A small image classifier, trained from scratch.
Training: adamw at rate 0.0041, 40000 steps, batches of 256, held-out accuracy 87%.
Data: trained on telescope images of galaxies (Galaxy Zoo DECaLS), 88335 training examples, 115.9 epochs.
Rows from block 5, named by matrix and row number. Each number is 500 + 50 x the weight over the matrix's rms, rounded and kept within 0 to 999. All counts start at 0. Numbers have three digits each.
# conv: 3x3 conv (model.blocks.5.conv.weight, 160x160x3x3), inputs 11-21, a 3x3 kernel for each
conv.21:454469440496435380430419343448459534436496540425478497452521516460475482460475499411472537508507527527485484566581506491522473504522469529496514487482549504521511486487514480472479508492499478434457499481473501480470515500476498494483471461471462520575488529561500524558484504602459434564439425532
conv.22:586572572562584533544506479554505474490463441474519456450522519463497473475453436563593526568582511495500445528482429433450455483504476470407409513487431527494465492542537498492478516479449511459415500508428530541481566538479535528467544528472524507503509466445553504500593530500504441471563586607
conv.23:529528594514574553472508493455456467475440481481438459492493400447443402472481480495580625472546559515514494540506499541500466511499462463491485522507513560529566501472433450437414435443442437460430474513455500515515442446433483465466532510508438450438507497476496499459561529536561526443465485518
conv.24:458430404421419407450453403505481470494487494495481502510497532485486528506505542575508528576544560571550576586568537535523486560542490477454465472471492489478481513494501491475489497487507486456424487445427478459454454447420461464454469478484506506517511515522539543546427441496427419483409398453
conv.25:551517493490464460469478446532436459481396405442426415433495506448474514499455493475502532396455433453495444583416420565434433537447476423521578470523519498531510418461500445494518453476490462542546441550538482538512536502505453428462450407440443501519427495532457483522547560564550507501559478541
conv.26:426517513472557515546570581533518500573564533573583563516535545518527523482488459568542524534520514492483515512521577525568649528572629549551561552553587545546559461472487485486495486477500542559575550562567559577577592615600613628609611608586460451455468462469470456478493483442518458450542495514
conv.27:483481500511486512524533509527473436486442395428436382482450370442470392490494385398394361342398401401494458560489455497468452446496488409426492472451455538528524482481490464486516482499490532536507545551496542526483484468441443448432399414410501502484483490488492503509549581553531509473469419440
conv.28:497503505511474425589571480539511487481485511480508547437418472440479493393511468413417411468443384561556504518507560530520555510528548482475497462488526569579589488472429484477447443476454469440436440411431418436514535513481481495506492520552446476470424464448451462395535567554470535585400487523
conv.29:598596551579594584472514578516516503525526534513507551442512519477485513507424435515529508561543530450514570449469559471465529528456449490425411522436417554484488488497502519468494525469454500481497482479481493459467541526516553546512544521524469487486461460458485462397495578632418451552480417392
conv.30:561494535519464536559521534531499513471465499430435474541547530507530523480487521476406455437408455403389411504501473514512525486487524463486497465451460513470469513487474507490478502506496521519530526530547529528533492480487474475487453465468535519495528519479556550497538584576504475483491471503
conv.31:585570551477486469481498508506494508535487500537487535372493544379469521374401465431460495484510529453519572487461498514478546491402473518493477470446466428452470460451500450434493468435464441461495478490495510479456529512521553525506544535540475461477469450461471446448502600594480505506485428389
conv.32:503533463513467449534510520490508475467502507490500500444478422402470447457505468445432381448437445505513515515520523458447464523511558459442457514491455535524514493495429499475451512493456504492472491473460501513516472505504455477512475505530519529490478490475473487469532522554491541564472528473
conv.33:492538516489517509473521488437426470435427450479468455477461510462430456441470457408441519502483524514515503419345341399360368454436396399458492449430509556521552437461482448453459428452444476481436499473437554507473461468498481466487533530534478462451491490417462483406517565585512526525519530516
conv.34:551593588500501557447429544540549489496521505481509536416405485445491534500493511524574523510532509459473473480470478519499510479448470521521499526461439460368383403419450420437489451453526512476435427387465461444515542519468473506494494510520475484470509487487503501515501510506532475437574542585
conv.35:420477496452432484420436503481427433484437452471433435518482458508485477508488478531498533570523533563539514570520522528508511545532484565529516549485474420418487491489493486494502500503516485451435469450428448420432459418386453421393447420414508513513512519516523530530492515540529545544431451521
conv.36:537580566494538546451445481465479502479457478490457482512521396491533427494514512465523575436503530434465447548506526535490512532462452465474460476448405516495489478486444459490430482470447484479489464458439483465425497464476487457449516491468416381352479474417489520467532530533511494427475488465
conv.37:501533614477472469517566522534477484500505509488500523542530515521528525478476469547555537543570532521545545578565581572603650535541591538556576558562567556561554477498510496502511483473482561563560557560548519517502547534520520520515524524525473470460466457445485478460495489475502489494462452513
conv.38:507509550515508522501498475531564563540503494556489475529499451534520483538542511543542452558592523631647550422547555419530538475515504507419401545455429617517526440461485453475500495497511469446474504432440547488466533534524533530508554554548488464449501491477539537524516523564465491557433405479
conv.39:441500532530563490520569547546517476547534497529513504533521497533533494488526467530514491522530498495510513530552592540580649529539596541555578557579601593580578482498490492500492474486496594602585606601560585588559602581526574560519546535506477476463471468465469473483513450452475446471482449511
conv.40:452532526549519592508540523522540520479483525505483501500444408435460505454481566544520474518491469476432437397444474394387458482459491502493500438397475428359422507510503489490519487465509587591526561575537480505502560569557524536531524529508474478499492488498508502504423464514445493495486587565
conv.41:621639623547573570415446440584600610515508516495481467502469429409406385458479511551554537527474472459402384499528583490511516477475453495466459407380391409417444429433420447466471501500504525544525458433409520500476558551547469473452474475451442483462453500485536554545540616655491462482495458424
conv.42:587516507536528514483512540521492515553504534530538571510565473476557492418468453514522509561543485548539508381524565472543576429509567575518529571539496537519478430526530443507492454461451495496507504490503432463494548542557561553563521559552477497481475479459456439449524551554462531602420447535
conv.43:515485469483442436416430459613576567556524497515485461524486518527479494483478499563527533545446504428362479480530525463487463455458456489476361465491443477501467475484526462478495449467483554535501498494481461450445598594562574580532530530470513530510519536479519523517566597635486507495430517518
conv.44:595569643548560588462570576456525516397478480455494513382478465420479425456504415476457424511493466573562529414471539364400480359423500391444461421456458558515508450426451502450426502473412482476465471489460515532452458521529451502517494529542465422424508476430504466452563561577483507552409469512
conv.45:519544558476503511496477491544553572455467524423453529396500496390427454458488445483556530452444502420392496397390527414364495422399446489537525408417482422414428445413505482444488493490489469497519491480495516505476459534558438483519471475489533453458545498433560559516512558577470480493532545503
conv.46:435451468484498495550573551520496468558550540574584577495513511504513505446447421534510514516519499490484512508481500532536583552579626526514521509503536508514541435453474460464482454460471542552555558559550542549555564569563590591590594586582447458472473474469445443447463438454500452461578533541
conv.47:413469422448514440515541563513489489553531517552561547527545544522532533477480460604585529530500469494476518505527552536562637524579635544542548552549568569566580457474501480482498473473501532571575547567568553572570559582575577597596588589587453450461476461475470457477469443421534467439568514522
conv.48:491519493489493484497540548484439392471397349456413387493469460459438426490471422407430430348345326351419381496546526441449449422411441448514565488469503571552520463492508454487507462479486526541495547544497533557529503495433485474435509488441502536545474508513471511534529507487514496434537441443
conv.49:445442424448468452483538483546516503504518507484513491508493489511482474505465454534533525560546527542531543578555505527477453524461457577613626573584592613624631511496493519498489509477475455454469426425433390393404505509491467505499405445460522512504531516506513495489532501555487504551493485527
conv.50:429433476515504481500540528551520477529535502499519512537523485517526507491531525541531476525535508483517522525561616513547611492514555554562571583594609610604607479495486484498493482500511601623608619640597593625601602578523544542514510519502478484474470482481496502513516467472482492517442451480
conv.51:500473535483451471467423510543538505552510491525503508498457427573502441589553505501466406569530427636592517539563493470480410505494454468450473459426456507467492435434474474479497502491512453462493450429442474454471507497473509505494513524525526531544565550555581573569494500525501559555545557565
conv.52:571543531495468470526489524579486449564526517495493495519527424479484461428513536477571534466561494452485452474435486577521515573456404528520536532557557554502532492492443457448430426462468547500492520470483438466541565512454546499504539533543486484421449491453434487461515562510470459520496551494
conv.53:423482615489483564594543555508487491533526442511545435437507505487466486522472451437491512433438366459506428469422459426422549536533589519508506446486469433470532485494480477482492484524523531588477535494413510473398515523472529533448514513418452483505450505527448523567523472498571504477499529506
conv.54:407424497517513524565532560564543508531523505485482465447535503507533479485509469452489543481491474496517483494483492506502543594608586537562554547586577478535570475482483486484439480485471516522514524514502433476482550532521511513510447451469431456449415440413405426419540505496535501503501541544
conv.55:472549577488494517522538534516484480474491495481510527477470495443463447416496440516630550489552524450564545522446390471470434469512547529572564541519528489415428555489463488416421442430472509423439454401457455425459525505466512524496522525501475483505434461498448486482474474520508504531557550639
conv.56:532473494509446445521444434532562507546557484533549484509445462524509506498531522521538432538569508535554501527566503482560500500536505596505464540466410548482473450475511445470501444471497486454467502445448511456446519506463523527494522533528510511500519497493539516505483483530489519513504540540
conv.57:540511414533499470491474441446421492466440471471482472469509508488482469485488457419517516397464467470462482526479445535470441508391427497433479461399448490424439449457483465435456429435459457418421449437424421434444515442435474435451462466482469462463515511486521538494522536528497533569499465504
conv.58:461457519468472524492478514459504550490503531518496506462579567475500497465412511470584636431505543448387461455475504441507535579558525515519508525497491598551502427490511432460464466425471532533541482510529493462480497515517501500498515511490469544513473495436466473424458494516471438458470496513
conv.59:490546563482482519479475500536497472517487483478496525478470469464459468451466465590585574507487477455443424526477516460432501421469496551517484537541534481424488503462462446435463444455495550543568481455535441443527553540539516510513532526530467467471461494508446453432499470485469462430495529544
conv.60:518550531502468482552484564518450414477469479481525557447499492434458454411523513546577509519531474458505504458362471500451463482490505495522475582540479523417446425453480398400455410467510531492500451407490419450540549510484518524529530553571426475504458487513467495473524501462455507534559595573
conv.61:482439504564511514593528527495523547483538538481522565536517517494467481447449434498510461497492473430457458568588601567599570506513488462524578436470562422426427514508479454466457425476466506495492503461447401400446547518513501452476457417444492518539453516514463492475482542557404505532472492478
conv.62:636661598539575545502510452542561532450476513467501557496470426437450431508489515540496469478487435441408338483539528466484444425423458517517507519513480444453495429453476406455465489491479517510434416435458466518529514511503443470500492510534451463481428445452454448457498543529477450441539427447
conv.63:501566573496507547544580585524537516484486508497470520505530524487432470531522473539557542517507521505489469413457546508481549562529505505516491532536536499469559512481503476447453474512519532519527516504522452493544546526513522504500510505530475504500426454478445474474449519573433402461497501436
conv.64:538559471555575483559628571413497473452514509556577584463486534497488533494463440545578541568557524545535567511426409462454487565577609461496484448454473477474489456453461487484480437435440492517511494506492534530500467527542514551556566564560484476439473475466459447476420447471417446483508508537
conv.65:545529496540511497548520514501470468486470495511478477421480463351453402377458411485511524465507487461537498558488459542460473494404433463488530413428497444450500472473482476454456471462439495497493469465464524492441519506489474471479500483466459490497458476488417457475544565609517531530514478496
conv.66:504481477506503498514530525491468435481477452482498492411411374416426402369423417475481479468514488476526494502461448414417434398411417476509516440489531495514549471448402469429424463446462517506511501474436527502485492485482497496484516514508455464460445455489408434475521529501497522528461476530
conv.67:484491517522543547530538569542567563513524537535524521529471408586543454607575541497508447604591527647630568447531512413506474455515522446429481485465471618569528440481483467507504502516515473488523504494502553535529540552553546554556554568560462486485483497498518516507523523567498586587529565576
conv.68:601603551545580576456500533528538520487468488443384470519518540459444488484423362512530518452510544401422489531499514538497501532452435473450465434467450479527512461461506458438475457433401483503503400422453492465442530519497462467468469414449481505515444447473460462428457549552467466505516497456
conv.69:689686658682598587532474529489493470474488494538528536528513527500565548496535556566602542549583544502543539623575609483461518468457479478476458517492438594551510471479488468478490472478488601580573597560547562537546530519498515503482539535522497505512478503519449470487506502478509508483521551487
conv.70:531466383524465481506542529436476471484542528502521526502482430481525514508533519570531440529510459500506462441423445455446499425502577509515518566507526552543533441462448372463478454485490475506509484512513529511495501542535526543545537524536434474458453488478467479453491497432504516474551516494
conv.71:485432487485445489433487484634555493497482448425439385435455454488474504488461478402482481469473492491477488563528483550491430585525492546556567536567537530582554450441473467458477475451461500462465423430461412416437569547507473494468403416406482484494503501501519515505643618617524562544469475524
conv.72:527579618557559584550545522481489492511520488545562517502557577528560539511537511559573511591587488542542514482514510538543553536518523584594590600571570614597552495489483513517497515503485531524539541509495514504499525549568531552544538553533494494464469484437483505451501474529492489508465486469
conv.73:690641644516523536484526533489505529488493518569571574455452432493477438535474413450450404499481455592568518425455519409409457451459474428408422420389385492476426512489472507458443500487460417453458453453430486489448478517529502507509513508512499473453504478455521495486579551590534478536534540574
conv.74:576557539537529478544540521511522525528518479539534481480498504450474501494469488484488496463469517511517495505520501431451457535526495425428462503487512551548540433446465452455475477465463511509478520501492531530531515502469499487474520512496514502507535527513505505486536557545436445513462479528
conv.75:443454496447469516506506534454461503529503510532518488510501466507491454468469430551538515474447467458465467475489536465484528575600594509476490542539535587633605523486466495462444479460467510499494531508488527513478490493496525523511533520490521503504449456455399422444467462506526484511532491547
conv.76:463441423505512457530503476511485450524494467526503463498471451504479466510491484451420390440428405421439408467477442477485480488472488463443471466464475510497503514492487507486491500500511508503496500492481494475476462471450468469453477484479550526525544524532544548565496523458483493474483496495
conv.77:498502530471482502457488486464451468523475467534492494524471451548478429535476472474470421521490440521498455607573503554504423572514454459413399434394401450412440521486466498488467489489497455439453470450458481472499458442442504485488524524535543524504526527528517528542451517493490561544484531520
conv.78:421422362476518489439473438521488480490460436429406417496476487482478468482502467454501470547542465587543454543467423536479421520503423435466561485447497481430488449452476428448428452448422435400462472463439511515470461507521453463450465452465563551529528511491545527493517509547562562570499505542
conv.79:537580518477525546578591599546498448433470469489520547511483466454476419514532475572586495553549495580548473464516573513507496411471520540529514594575537455426477456470530406472506455489489491533559393417492420482535513508489467483490511530540483504504437505503468464437459485530399433406569564521
conv.80:535538537551540521483479493546541511500490483460441483490547479506500454486511526501533536453495472422488500512476502535508507534482436531500492504528530499516540456438448448436420452484477488478476464444444448418501545508476479462474480464496486477416453426372446409363525567540516556515481509449
conv.81:588592577572580565523528546520511522496493525419398483473548542481500482482457411531547550510543565428515511526502537534503545521480460520487469514500501534532539459474495417461456466471397473513529426480494425412450515505498463473489436440473472505487414467446363376336493564573494513521461457454
conv.82:517513464542503483547557513572516535538520544476493531413388375433404426447445452431429396551525482602572581479466528474467489481487484515559557516557555602574600487485413528525476526508482466425373410426428436476520534522510473525548493551570423451461466487509497504504566469434512514490432447416
conv.83:509526523524529503566555536534573586507558574504550587557514508506475476460479472548519430525526450519511461601526546555531579508544527547509542530501523498476485504497473486483472485500491522507477466462468460481516547543538505523541497519537473470462471485487474474486483503558417463489438469499