config = dict(
    translate=0.06,
    init='xavier_uniform',
    learning_rate=0.0041,
)
Rows from block 5, named by matrix and row number. Each number is 128 + 24 x the weight over its row's rms, rounded and kept within 0 to 255. All counts start at 0. Numbers have three digits each. After the name is the row's rms in percent of the matrix's.
# conv: 3x3 conv (model.blocks.5.conv.weight, 160x160x3x3), inputs 22-32, a 3x3 kernel for each
conv.95 094:085119164056079149060081129143144091134143105131124111157145151177116091097099097158130093168148096147144105123125124128112137132111144131148160082107138117124132154159152144145138122126125153167153133147112124110118149120095133113115128125141149142126153135115148125134100099115061093115081121151
conv.96 108:108130143126128111117140117109102109103111114133116108111103106083067084116106094150132139119120164118130137066094141098109146121150147140129108121113101078091096112113117101112123133136123136134154145142134159153111136127116150136124153147152156141124122136142097116115097110098133142124135140139
conv.97 104:155130145153125105159159136126111122107096131117123150108094079116086099091107108128108100115090109107097140114106103118115106136136135106116111096082075105083067130124112123122112134131117111105117104087110118103104093111138094128148109137142153129127134103143122121164090100105100122122091127127
conv.98 094:147139130128135124121141149095132132097138146108150167136126107121117097111108100068073095089075094101103152146143140140139136133139131039059077083071061100098086121148147111144147119123124100120144117118157109104137087119131096137156119141157081070111088075106130124143088097116102113120128132122
conv.99 104:142123149155132136161147136128112133125117137145138149089062084103100089084089089121087128106083125119118139126124130129125127142138140088102104072089073081100096114115118127127124132128121086108118107112133118118109112137138125153156130118140137111155141134158142139151133124122108121105111127108
conv.100 104:077095120103109112119120086125067081137098097123098104116118138126119150122135166095099123060068103072084113115113116107108114102116121103120133116122142110123131133132141131132138105098101146148129114144161122099137157122132164157142104149155110103144094096129096088111123107094134123098121116123
conv.101 106:077087065111127095089110098082082092095110110102112128150128109135127119140132132082085099077102127122134152145151149157163166162170172134135135111129126117115108121105110110089103096083108090099116104091100136136145124138099122140138107148157078085081079095100110114109127120127138112112147132122
conv.102 093:070127128091120127092083093141127126130117139122121149090103134087102124100106109139120109138118110136149132071086130078091113081101125128126085137136111114122132140135127139124120124111097123116142149144171166117114124122107120127122138133158150113124129105126140143133077083084105083086117105093
conv.103 095:140159139125139126104098092120101130124122139103125154117109127136109119151126106129138136146132130155148141082110132102109115102100081160119097154138149119119121142137102135110079119070094140154106126147148119091113110125124133122147142106155112116133115118124125128135106047051122095070153118049
conv.104 110:152116116122096113131142128134144137133142141120149159134136142133127144102089086095129151129156147143145141142133141120104108123111117098101108086089077085090090109118112144133132149147148100124093102124124088105143127108100099113142112124130123150158138156152147136160130096110150132135123109102
conv.105 100:095092106130153149131167164098077101114099115137136132080096120096113128149146137126132119110119101116140140087102129089112136101131136145107112151112091124098108143143142139140156134135125100112161122117129156163146099106137066078129144117127172149122164121116132123154097101127065085135120086085
conv.106 101:140159147126118111141137121096112101104116079094124103138135144103095111130129111143134142097101101110099109120121145114115133124127145133127107131135123109113131134118116140132144131134152105127113136140116113134165154140104113108121101104130111131137092081098129139090131140110121119094093092109
conv.107 104:137118130138135137150138148125115147121122157153138156095108122090123123063087110142122116139129146148150153090118127097118129092106122132127118122135124101097121105101117122127126129136143087121127125124122126124127152162175117119151088090122102117129143140152147152144148148134124130132111118120
conv.108 105:143113117144122131142143134094087091078076082075085117118097116105111112102108117089116098081086089083087118127126125121119115132127117118116133122129155133135139144110101109092100080066091096112109118141102132132089082091135122126130151158141083086065088075096096094095120119137130123142167154149
conv.109 099:176153126170159154187188188121115137119119130111119132093092108106099108094096100118137161119142144169167161118108115120105105147132132113097093140135122117118140131130127129137130114125116144116134130144138141146125113123137135114132207184166102130133128135125147150141102104117106105129154137144
conv.110 093:133131141114121139136126152134142143126137149090093123120104110117102102150142116166165170162163168139126123144158138160175151121133108143141127144139130139119096082084081097100083116121100129133134154144140171143119125129134125132122126123129165154161138136130138129114168167162175176171159183172
conv.111 076:104084090106094076130119102125104144118141150161172163140125141125110153112108120112122123106107106131109119108116153132112136152121133119101116085092124114138163126092119101088126122121136116126122105155125105132133132119127153155127146142108111110127103095113133116111104119131124132125145154101
conv.112 093:092121102092124120083105110115113106111125134119140141148138127150151150136133132119128118112131138151169161146132138156150158150150159079092080107115099083094079106111109115113111117117112143124140148133142154141145132135141136152158124156154127107106106105108150148138092107113103113109084089078
conv.113 103:108151123130127126129136147120138130112142142136125099125101082120120112138139150111085078107094088139125121128124107117114107137141161098093107038107137107118134148139129133136142116143149128106115148145124122098080137123121131106122123134138097126129118121118135129118095107110086087094081095092
conv.114 102:107119125110130103132144108133111113107104123109139160122140141135157137133138127090091096090092095087105106149146143147138136135135144117100089106072046064064080119124120134129127136110118148167159135126156115130111104126114094128127114121143112120128099103125096119136060082112092099094109114114
conv.115 096:127138127118143113138150122117100084113103103140119140141144145133140137101125130117109117094094094104092105122123116119109103126105099093091094132124128151150151140129119125126116097110100146096111201129100150095113120136153100072120124102125103153137093116142134143159099133140089119138058080096
conv.116 093:136161128107129136080075112133100088149141127114123121109106102125131128125116101131096118140122157133143152104112145100107148122115133157154134104138131109122139145141145133136124109132128131139070137147143101124167095083113102124109125112113144132147144116138143125133065075083096079069141123088
conv.117 099:074086087086103103075091097090110114089107101088117125155136123139127126150130127057092098069098116101125137165174169168180179163174173134121120131118116133118107127118123134123136120123135098113098121127124151144146115133130112136151137151159043074093069093109101106106126123134127113129140135140
conv.118 109:096078099108091100117110093151129103159136127153136130135141129141148134132139127129141139122138141130131141146134142138121136143129141069088099067067079097084082117117107129125116138130120178158141160138133161152153135135122145138131135129139134121138119107145121115153080093110114132135101097124
conv.119 099:132130112124118109130117110122120087137133111126143155124141136132145134115108093089070117108113129154148148135137138141137144133141152100109100090085060070084080110110108110115104127121100152110119123103137130114161139134124136143137122149158123095091119114107155148161138115118132117121134132126
conv.120 101:138112152165130123177169164116112135115116145113125141095071074098097106103114103142105114122097126141150155117110122122119127131127132091083052086084079124087061102096111119114115126122121095100111099109143129098101106131155101137157103111152148128136136135153143144160145132111117123083109128104
conv.121 101:124100152131106119137147134125128125111125124077118143145142147122083104094073085114112147117084097128101101100107115099112115107124132116115114130119127130120114132111115125097103103092108121145117075097110071105141154117081088107153104131181119138147122097103116094080151131086131116060086113116
conv.122 103:168131131146110101122093104101102113095106145101135165142125116109087098105109111121152151124135123134134123097099110114110107128105095135132136136129142141149158123101083095069085096093116112127126099096106062106112144130128098112146074115120103123142091112122097121107150125078143108078104089124
conv.123 098:095117132092110124090098110100131112126120094100109114122124143127115110146138110077100155071098160109119165125141145109122133123127134129120141138133136158104073135126118130129129147141143109124081093111066157136095153107123117122135126126146116109114136098122102127137150139129146141122141142127
conv.124 093:126104144140127126135128137176150125137140130116119112109101111125127118131135133139124124138120107141123128102105111129137138151158170148160146126140144122131121153154150149151157148149156119129143134128115175154103170157153142158163115135142136131120131126123125109129124123121107107103083085080
conv.125 103:110117127105108087096102075117112123127126141112124137156154132137152133137148133114118105106111107134148165145142136138136132134133137099085080078080071063078070124110098136118110121110107146138105133142138138141141082094117079115136089121124127113116104097127123124143072064079106111116089101073
conv.126 097:128158161135132124138138137125132087135131094136102057124129138143140134114109115092098080124138122148149141122125129130130126146145142127134138108125147085096110130140126112117097126119120171141114152120088131123094163122121134106105123112127116144119152141135164142148086099120085080084096089112
conv.127 095:111136168138145137119109119083115101099124119136124097136127154122132148135127137062097095098117121118142145139132129145113095160139116148112157105102141144090117150151157138135143089103128113155152123164138153147145119100096091095123103113109061101122083121111118126120107122132082078067091064088
conv.128 104:121095098124116127165130134146125070151114081182150120106126153136132143149133140115137121104114060147108089136101097134112099134114112104100115144130139144143132105129144096115142100109133159109079160163116082130123148114153160102106142131134128133134112100104128092143058105143127107147110090098
conv.129 097:117128121115141120093136135126120087095060052145114096108096104137133121154146135142122067117095093098104135106129153117126141135153156100112132119092105147132132142143131142146144142148146110124078155119062197158096119124129114122130125120118134137100132117139092118174126120127127136144128134126
conv.130 103:103113114089104117113116125142120114157134103176140111122145155113157158135147134121139142111107106142120088150114109136114104149126120148122137135105114129131115130128146148123140169132126163105074128163117066139164147123137165126116159142147118132146100090099126079088066098141110098127123108089
conv.131 102:131173136129137114135132131108077114109089131099105126109081079156084097172116122104112105103114106124137121103108115130136144135130135118110124098095139082132162140121127137105117124090084143100101135135115127118089108147171083117157089108150114097088081094121087125129082131153099123162115117140
conv.132 096:141132133131138116157159132131132149110126174094147189121108104116108119109110096135092094123093108109088129125134123140132108150131105100087085098098098097085065119152120118139125114114110085085091119095112127136092116101110113137136144145128141093128126100158127110169101110089112133129114113127
conv.133 098:101103127086116128103105132139136120132129113144102091109102106137131111149149141149127060152138082154133124115092121104090116115108120104125120118120108134113087148146137144145137140145147095112080130074056184141080127142141083088124129134130157144113155146122142138159125139148104151167101161174
conv.134 100:098106101090106120150127134142119092142118085177159121110141147136137140138119122134139132126100095146108084136112106114105098109101110126115118167134138155138123116137140121120140123111137189104072167184107079143167142118141166121099147147164148137145111096132126082103062101144121091130124104092
conv.135 094:154098128138112112167165106096072077115105099091122129134111119130098116120116118111092153127112144154110104100096095112106115119128150101112101121124116134117113135102122115095121114114110146149119115090134095077150132125101081095133090104145125102145126132128167111091147128096135106068093088097
conv.136 103:157145151152124124166155142146115118129102134123108144099111098106103105094116114118091103109083111090093152113112110123115112144141143115122110079086067087091068120124123120127119133131123142097102120088106119099123101113127112128141123135137152121147143120159130135168090098116107116114104130115
conv.137 090:133117140137085103141112074101093062084074079118127132117138164153146146154133125093113155086110140097128142134131115128125113117132130121119106115113107166150157143132129140125114137109097106145117111141101097114102146149092118137117095076116107118153102101144102148130146137094160153121146126103
conv.138 089:097094122094109122088095117095082093128129121133126139142128102152147132139129114113101073111107093145132122126134144149154160156154167121110130137127126109108106115112120123114128135123137155112104144115092139117102160146129149149157138141144101086078083098107141139152146133127142128126118109102
conv.139 105:126115128120107120123120127099106116107101119084097114151149157087120142099123128129126155112127172112135154104138146094130124107119116155149152149150166132130142126123121139132139155157166092128149128123105169128092169164164129165163098115135116132156105129148116136109140154126136150121124119121
conv.140 092:119130147132135138131134134161153163137129144135131135144135125144143135147146141131133141123127147117126154138141152138140153152149162163172162140147131141146124132132131136139140143143147113130154164146132163167142158160165154150158138144147145137154132131164125134151111113120107107105103100090
conv.141 097:112107113135105090125078102094141132113132130141129110122123138148166139151111117128154140135159155108128149122118111135111096152143136128137163127091134170143108130158144108138133104115125130159161154116150108090077118131111087145148100140134107150152111131141098132139107109092104091082139086123
conv.142 104:112115131121121125128108133102136131100118111077115128128132142116126156121142164085063077056068079088098087111116125112114124112126129134101124145120120109106108106124143120125138130124123130114107140130091105130118135136145104115128090095123095110144057117136074079118113130132085108115100129140
conv.143 103:140123117134105114146114115112087125099108149137133162125116116124129102152140119125108138109107130100105146109098107126108112118108117167150114128114110141139139143098117130101099114118108075137123118135162098083100073113159120161161107108130135148157106133145101105145143119087150150111159129120
conv.144 085:108114136113106119099094122111153115114114099136103090142158153154148109131103101107128124141159123151155133133121113124093103157141129097139147088114140134102113142147133144148130116128137122137110101151116125095115134089080130119124074129155099152156129124121142123110090083064070074085082072137
conv.145 101:133145137127134132109120143090139118118151112155127085150127147126128151176151136107114108130121102153134120138134146130126153149149164129124149076127152123138153136140146123122130101116130123170148164191166156157145129079095098122122109128125104155100142128104161127120118113135078086099047075105
conv.146 099:103125124140150160110128157115098088132124108144120110116116122105111117129141113096089090114096086137149151113106119111116138110110144157127123136138141113120122136143137135144136137143129134121119150155108163167150100099138100095110112118107136140113133102093145110122092098102063044073107084068
conv.147 106:139144170112132154098115153084129133062123140079144156117116121115094100104116101121097113122101072135106093121123111126123103137145122114088095114095093111089118132125130123128147114135154072106088088121109103146145148131104111100107099115130113102126106077085083084115113092115112104120102111136
conv.148 106:119096097111099095125102097114117103104093079069070072113113109119115095119105099103107109083088117067097125123118113105104102110110106120125136134130152141124129130117095103099109078090103102102131125133128147115082095100128113134175130140148114114094091114110080095067086065081104121139154139138
conv.149 104:166134126158133113157152137129133130105111151096111156115108103127127121119110115111114124129116136125142174122121110121111105135121112090087082093082081104073066114124106099112108112111107099112097074100125097117096096119154101138155118132139140129167148128156134140169107101129117106111109086100
conv.150 101:104109132107114126142174132125103106115112127134138134122118137114096146123110141141149167166161151150162157126123130118111118132115121107090074111108110122114107119120103107110112091118120147123099103141123113133146124144158142138143146130142151152133152171143155169162089103153116111140105110116
conv.151 097:115131168124107120081081109107153127124151131140122108110114134143134113108098114096123135128151156136156148118121129117102115136132150121126151091106138106107135133130133117135139104117134112135127127126126121119120143128097114131111115148101097155158128151141136151125107109093089086076097069112
conv.152 093:119118135141138120149138128171166152154146141134131126102113126133139124141139134135130115130133128125116140118117127127124145150147169140153152111117124132136115140138133139140138134139146114132153142132118171154116144152165140148161114131140150132122143129128131108125127123123122121111096097090
conv.153 102:103108087102107089099120099150128081152125075146122099112129126125146137128144131150145135141144120112126112132125127124119134132127142108091092085082106115107113115117116124120119126122118180155105160144143162157169121101118140124105146122116131132123113105102106095105054096127082115136071066109
conv.154 099:118146139131133149112105133093135128104139119142136115127118128124131127153136115110122111117126120142151133138127134130114128154153166130109154074107146140138154122125150141132136115120131114168152143171162131117143143099067098120126112128112103142124117131114140142098090086099096105094052054096
conv.155 097:171120108160121096149132107096116128094109124099115132106094069100111099108116107111128134139155162155169165123113113117111119111107116086069088060051070102086083095112086103119097117112109083100131101124137115132105111148140116162162097135144117129154155178180167186177124123134094094105095087109
conv.156 104:137131113126115098135127108091083077094085086071094099140113107140112117128125122088114108086090112071100141125117106122118096123130111137139137108127145099130143133112096116100098089095093120098092148125095153125092101091117096115142124150135090110085095114123109099090117093113113104120156147148
conv.157 096:130132125119129109133141128127135105113113095106111091122124138115132127127121119099089077066069067093095113132131120122123110132128120116108104121112114111113115122126129118119116120120114142109093149115088130120108087093118069086122086094103127107123110107117111117124069101122100121122119126100
conv.158 101:103096123113090112140133123160132135151115134134148142107153161130142141119115140108103121084082082089081074144138141111097107123090100133131110121127132092082088122127131139136137136121108156116107120153153098103150148100106173142136134152162139120143110069121104100124090081124123116110118104100