From a checkpoint of a small image classifier.
Model: arch vgg, norm batchnorm.
Data: trained on telescope images of galaxies (Galaxy Zoo DECaLS), 115.9 epochs.
Rows from block 5 of a small image classifier, named by matrix and row number. Each number is 128 + 32 x the weight over its row's rms, rounded and kept within 0 to 255. All counts start at 0. Numbers have three digits each.
After each channel's rows are labels from the 100 images, of 14848, where the channel reaches its highest value: "top examples" is what is common among them. Only what is clearly more common there than usual is listed. The data: telescope images of galaxies (Galaxy Zoo DECaLS).
# conv: 3x3 conv (model.blocks.5.conv.weight, 160x160x3x3, each kernel summed), inputs 108-159

conv.111:096082078072134103089136154139181069116074137146121115130101127064111110152147147056085070090093117084103143143082124134130121098129103077115136079094142107
top examples: edge-on disk: no; shape: featured or disk; spiral arms: yes

conv.137:095122137112078116093141084166121098106107160117127128085141138102154094147093125120067144118157136079127121053111124130128058180122054126133128092115174109
top examples: edge-on disk: no; shape: featured or disk; spiral arms: yes

conv.55:102145111054151113107126115096147102097098131178145098093087105097077124123119094073105080156138086050131132171077149115141143098141121110116124087138144135
top examples: shape: featured or disk; edge-on disk: no; spiral arms: yes

conv.150:135122110123116186106107139128135106132160152138125145074114133164091119103113089055152087125103074102151129123113136134085114145079128059119120188108150076
top examples: roundness: cigar-shaped

conv.78:143098112097110120087079111125077134087135080027164148145099138081132164055137134132100104148157116132148144103111124137049124096114100108087104160060130134
top examples: shape: featured or disk; edge-on disk: no; spiral arms: yes

conv.122:108148149140085137096077087142118115085149056112168123133153098167060135106133130129136105094164135121111090099103083138120119133048133155104094176074132130
top examples: roundness: cigar-shaped

conv.80:094127123098131158119054161115166102066133098141137127084162063118133086135146064151107141130124105156126176111109113105070095087115141089147123149087106131
top examples: roundness: cigar-shaped

conv.31:095084066134118125048104139135117080092096134097097134090139130121126109136036128099133085136104080073131110116120124153083143143087107047108141156187131078
top examples: roundness: cigar-shaped

conv.57:138134148124109181120071131120152120102126146142144160099156108134088135136155088117178118090112120130098137142144119141093162115070094099148110213049144126
top examples: roundness: cigar-shaped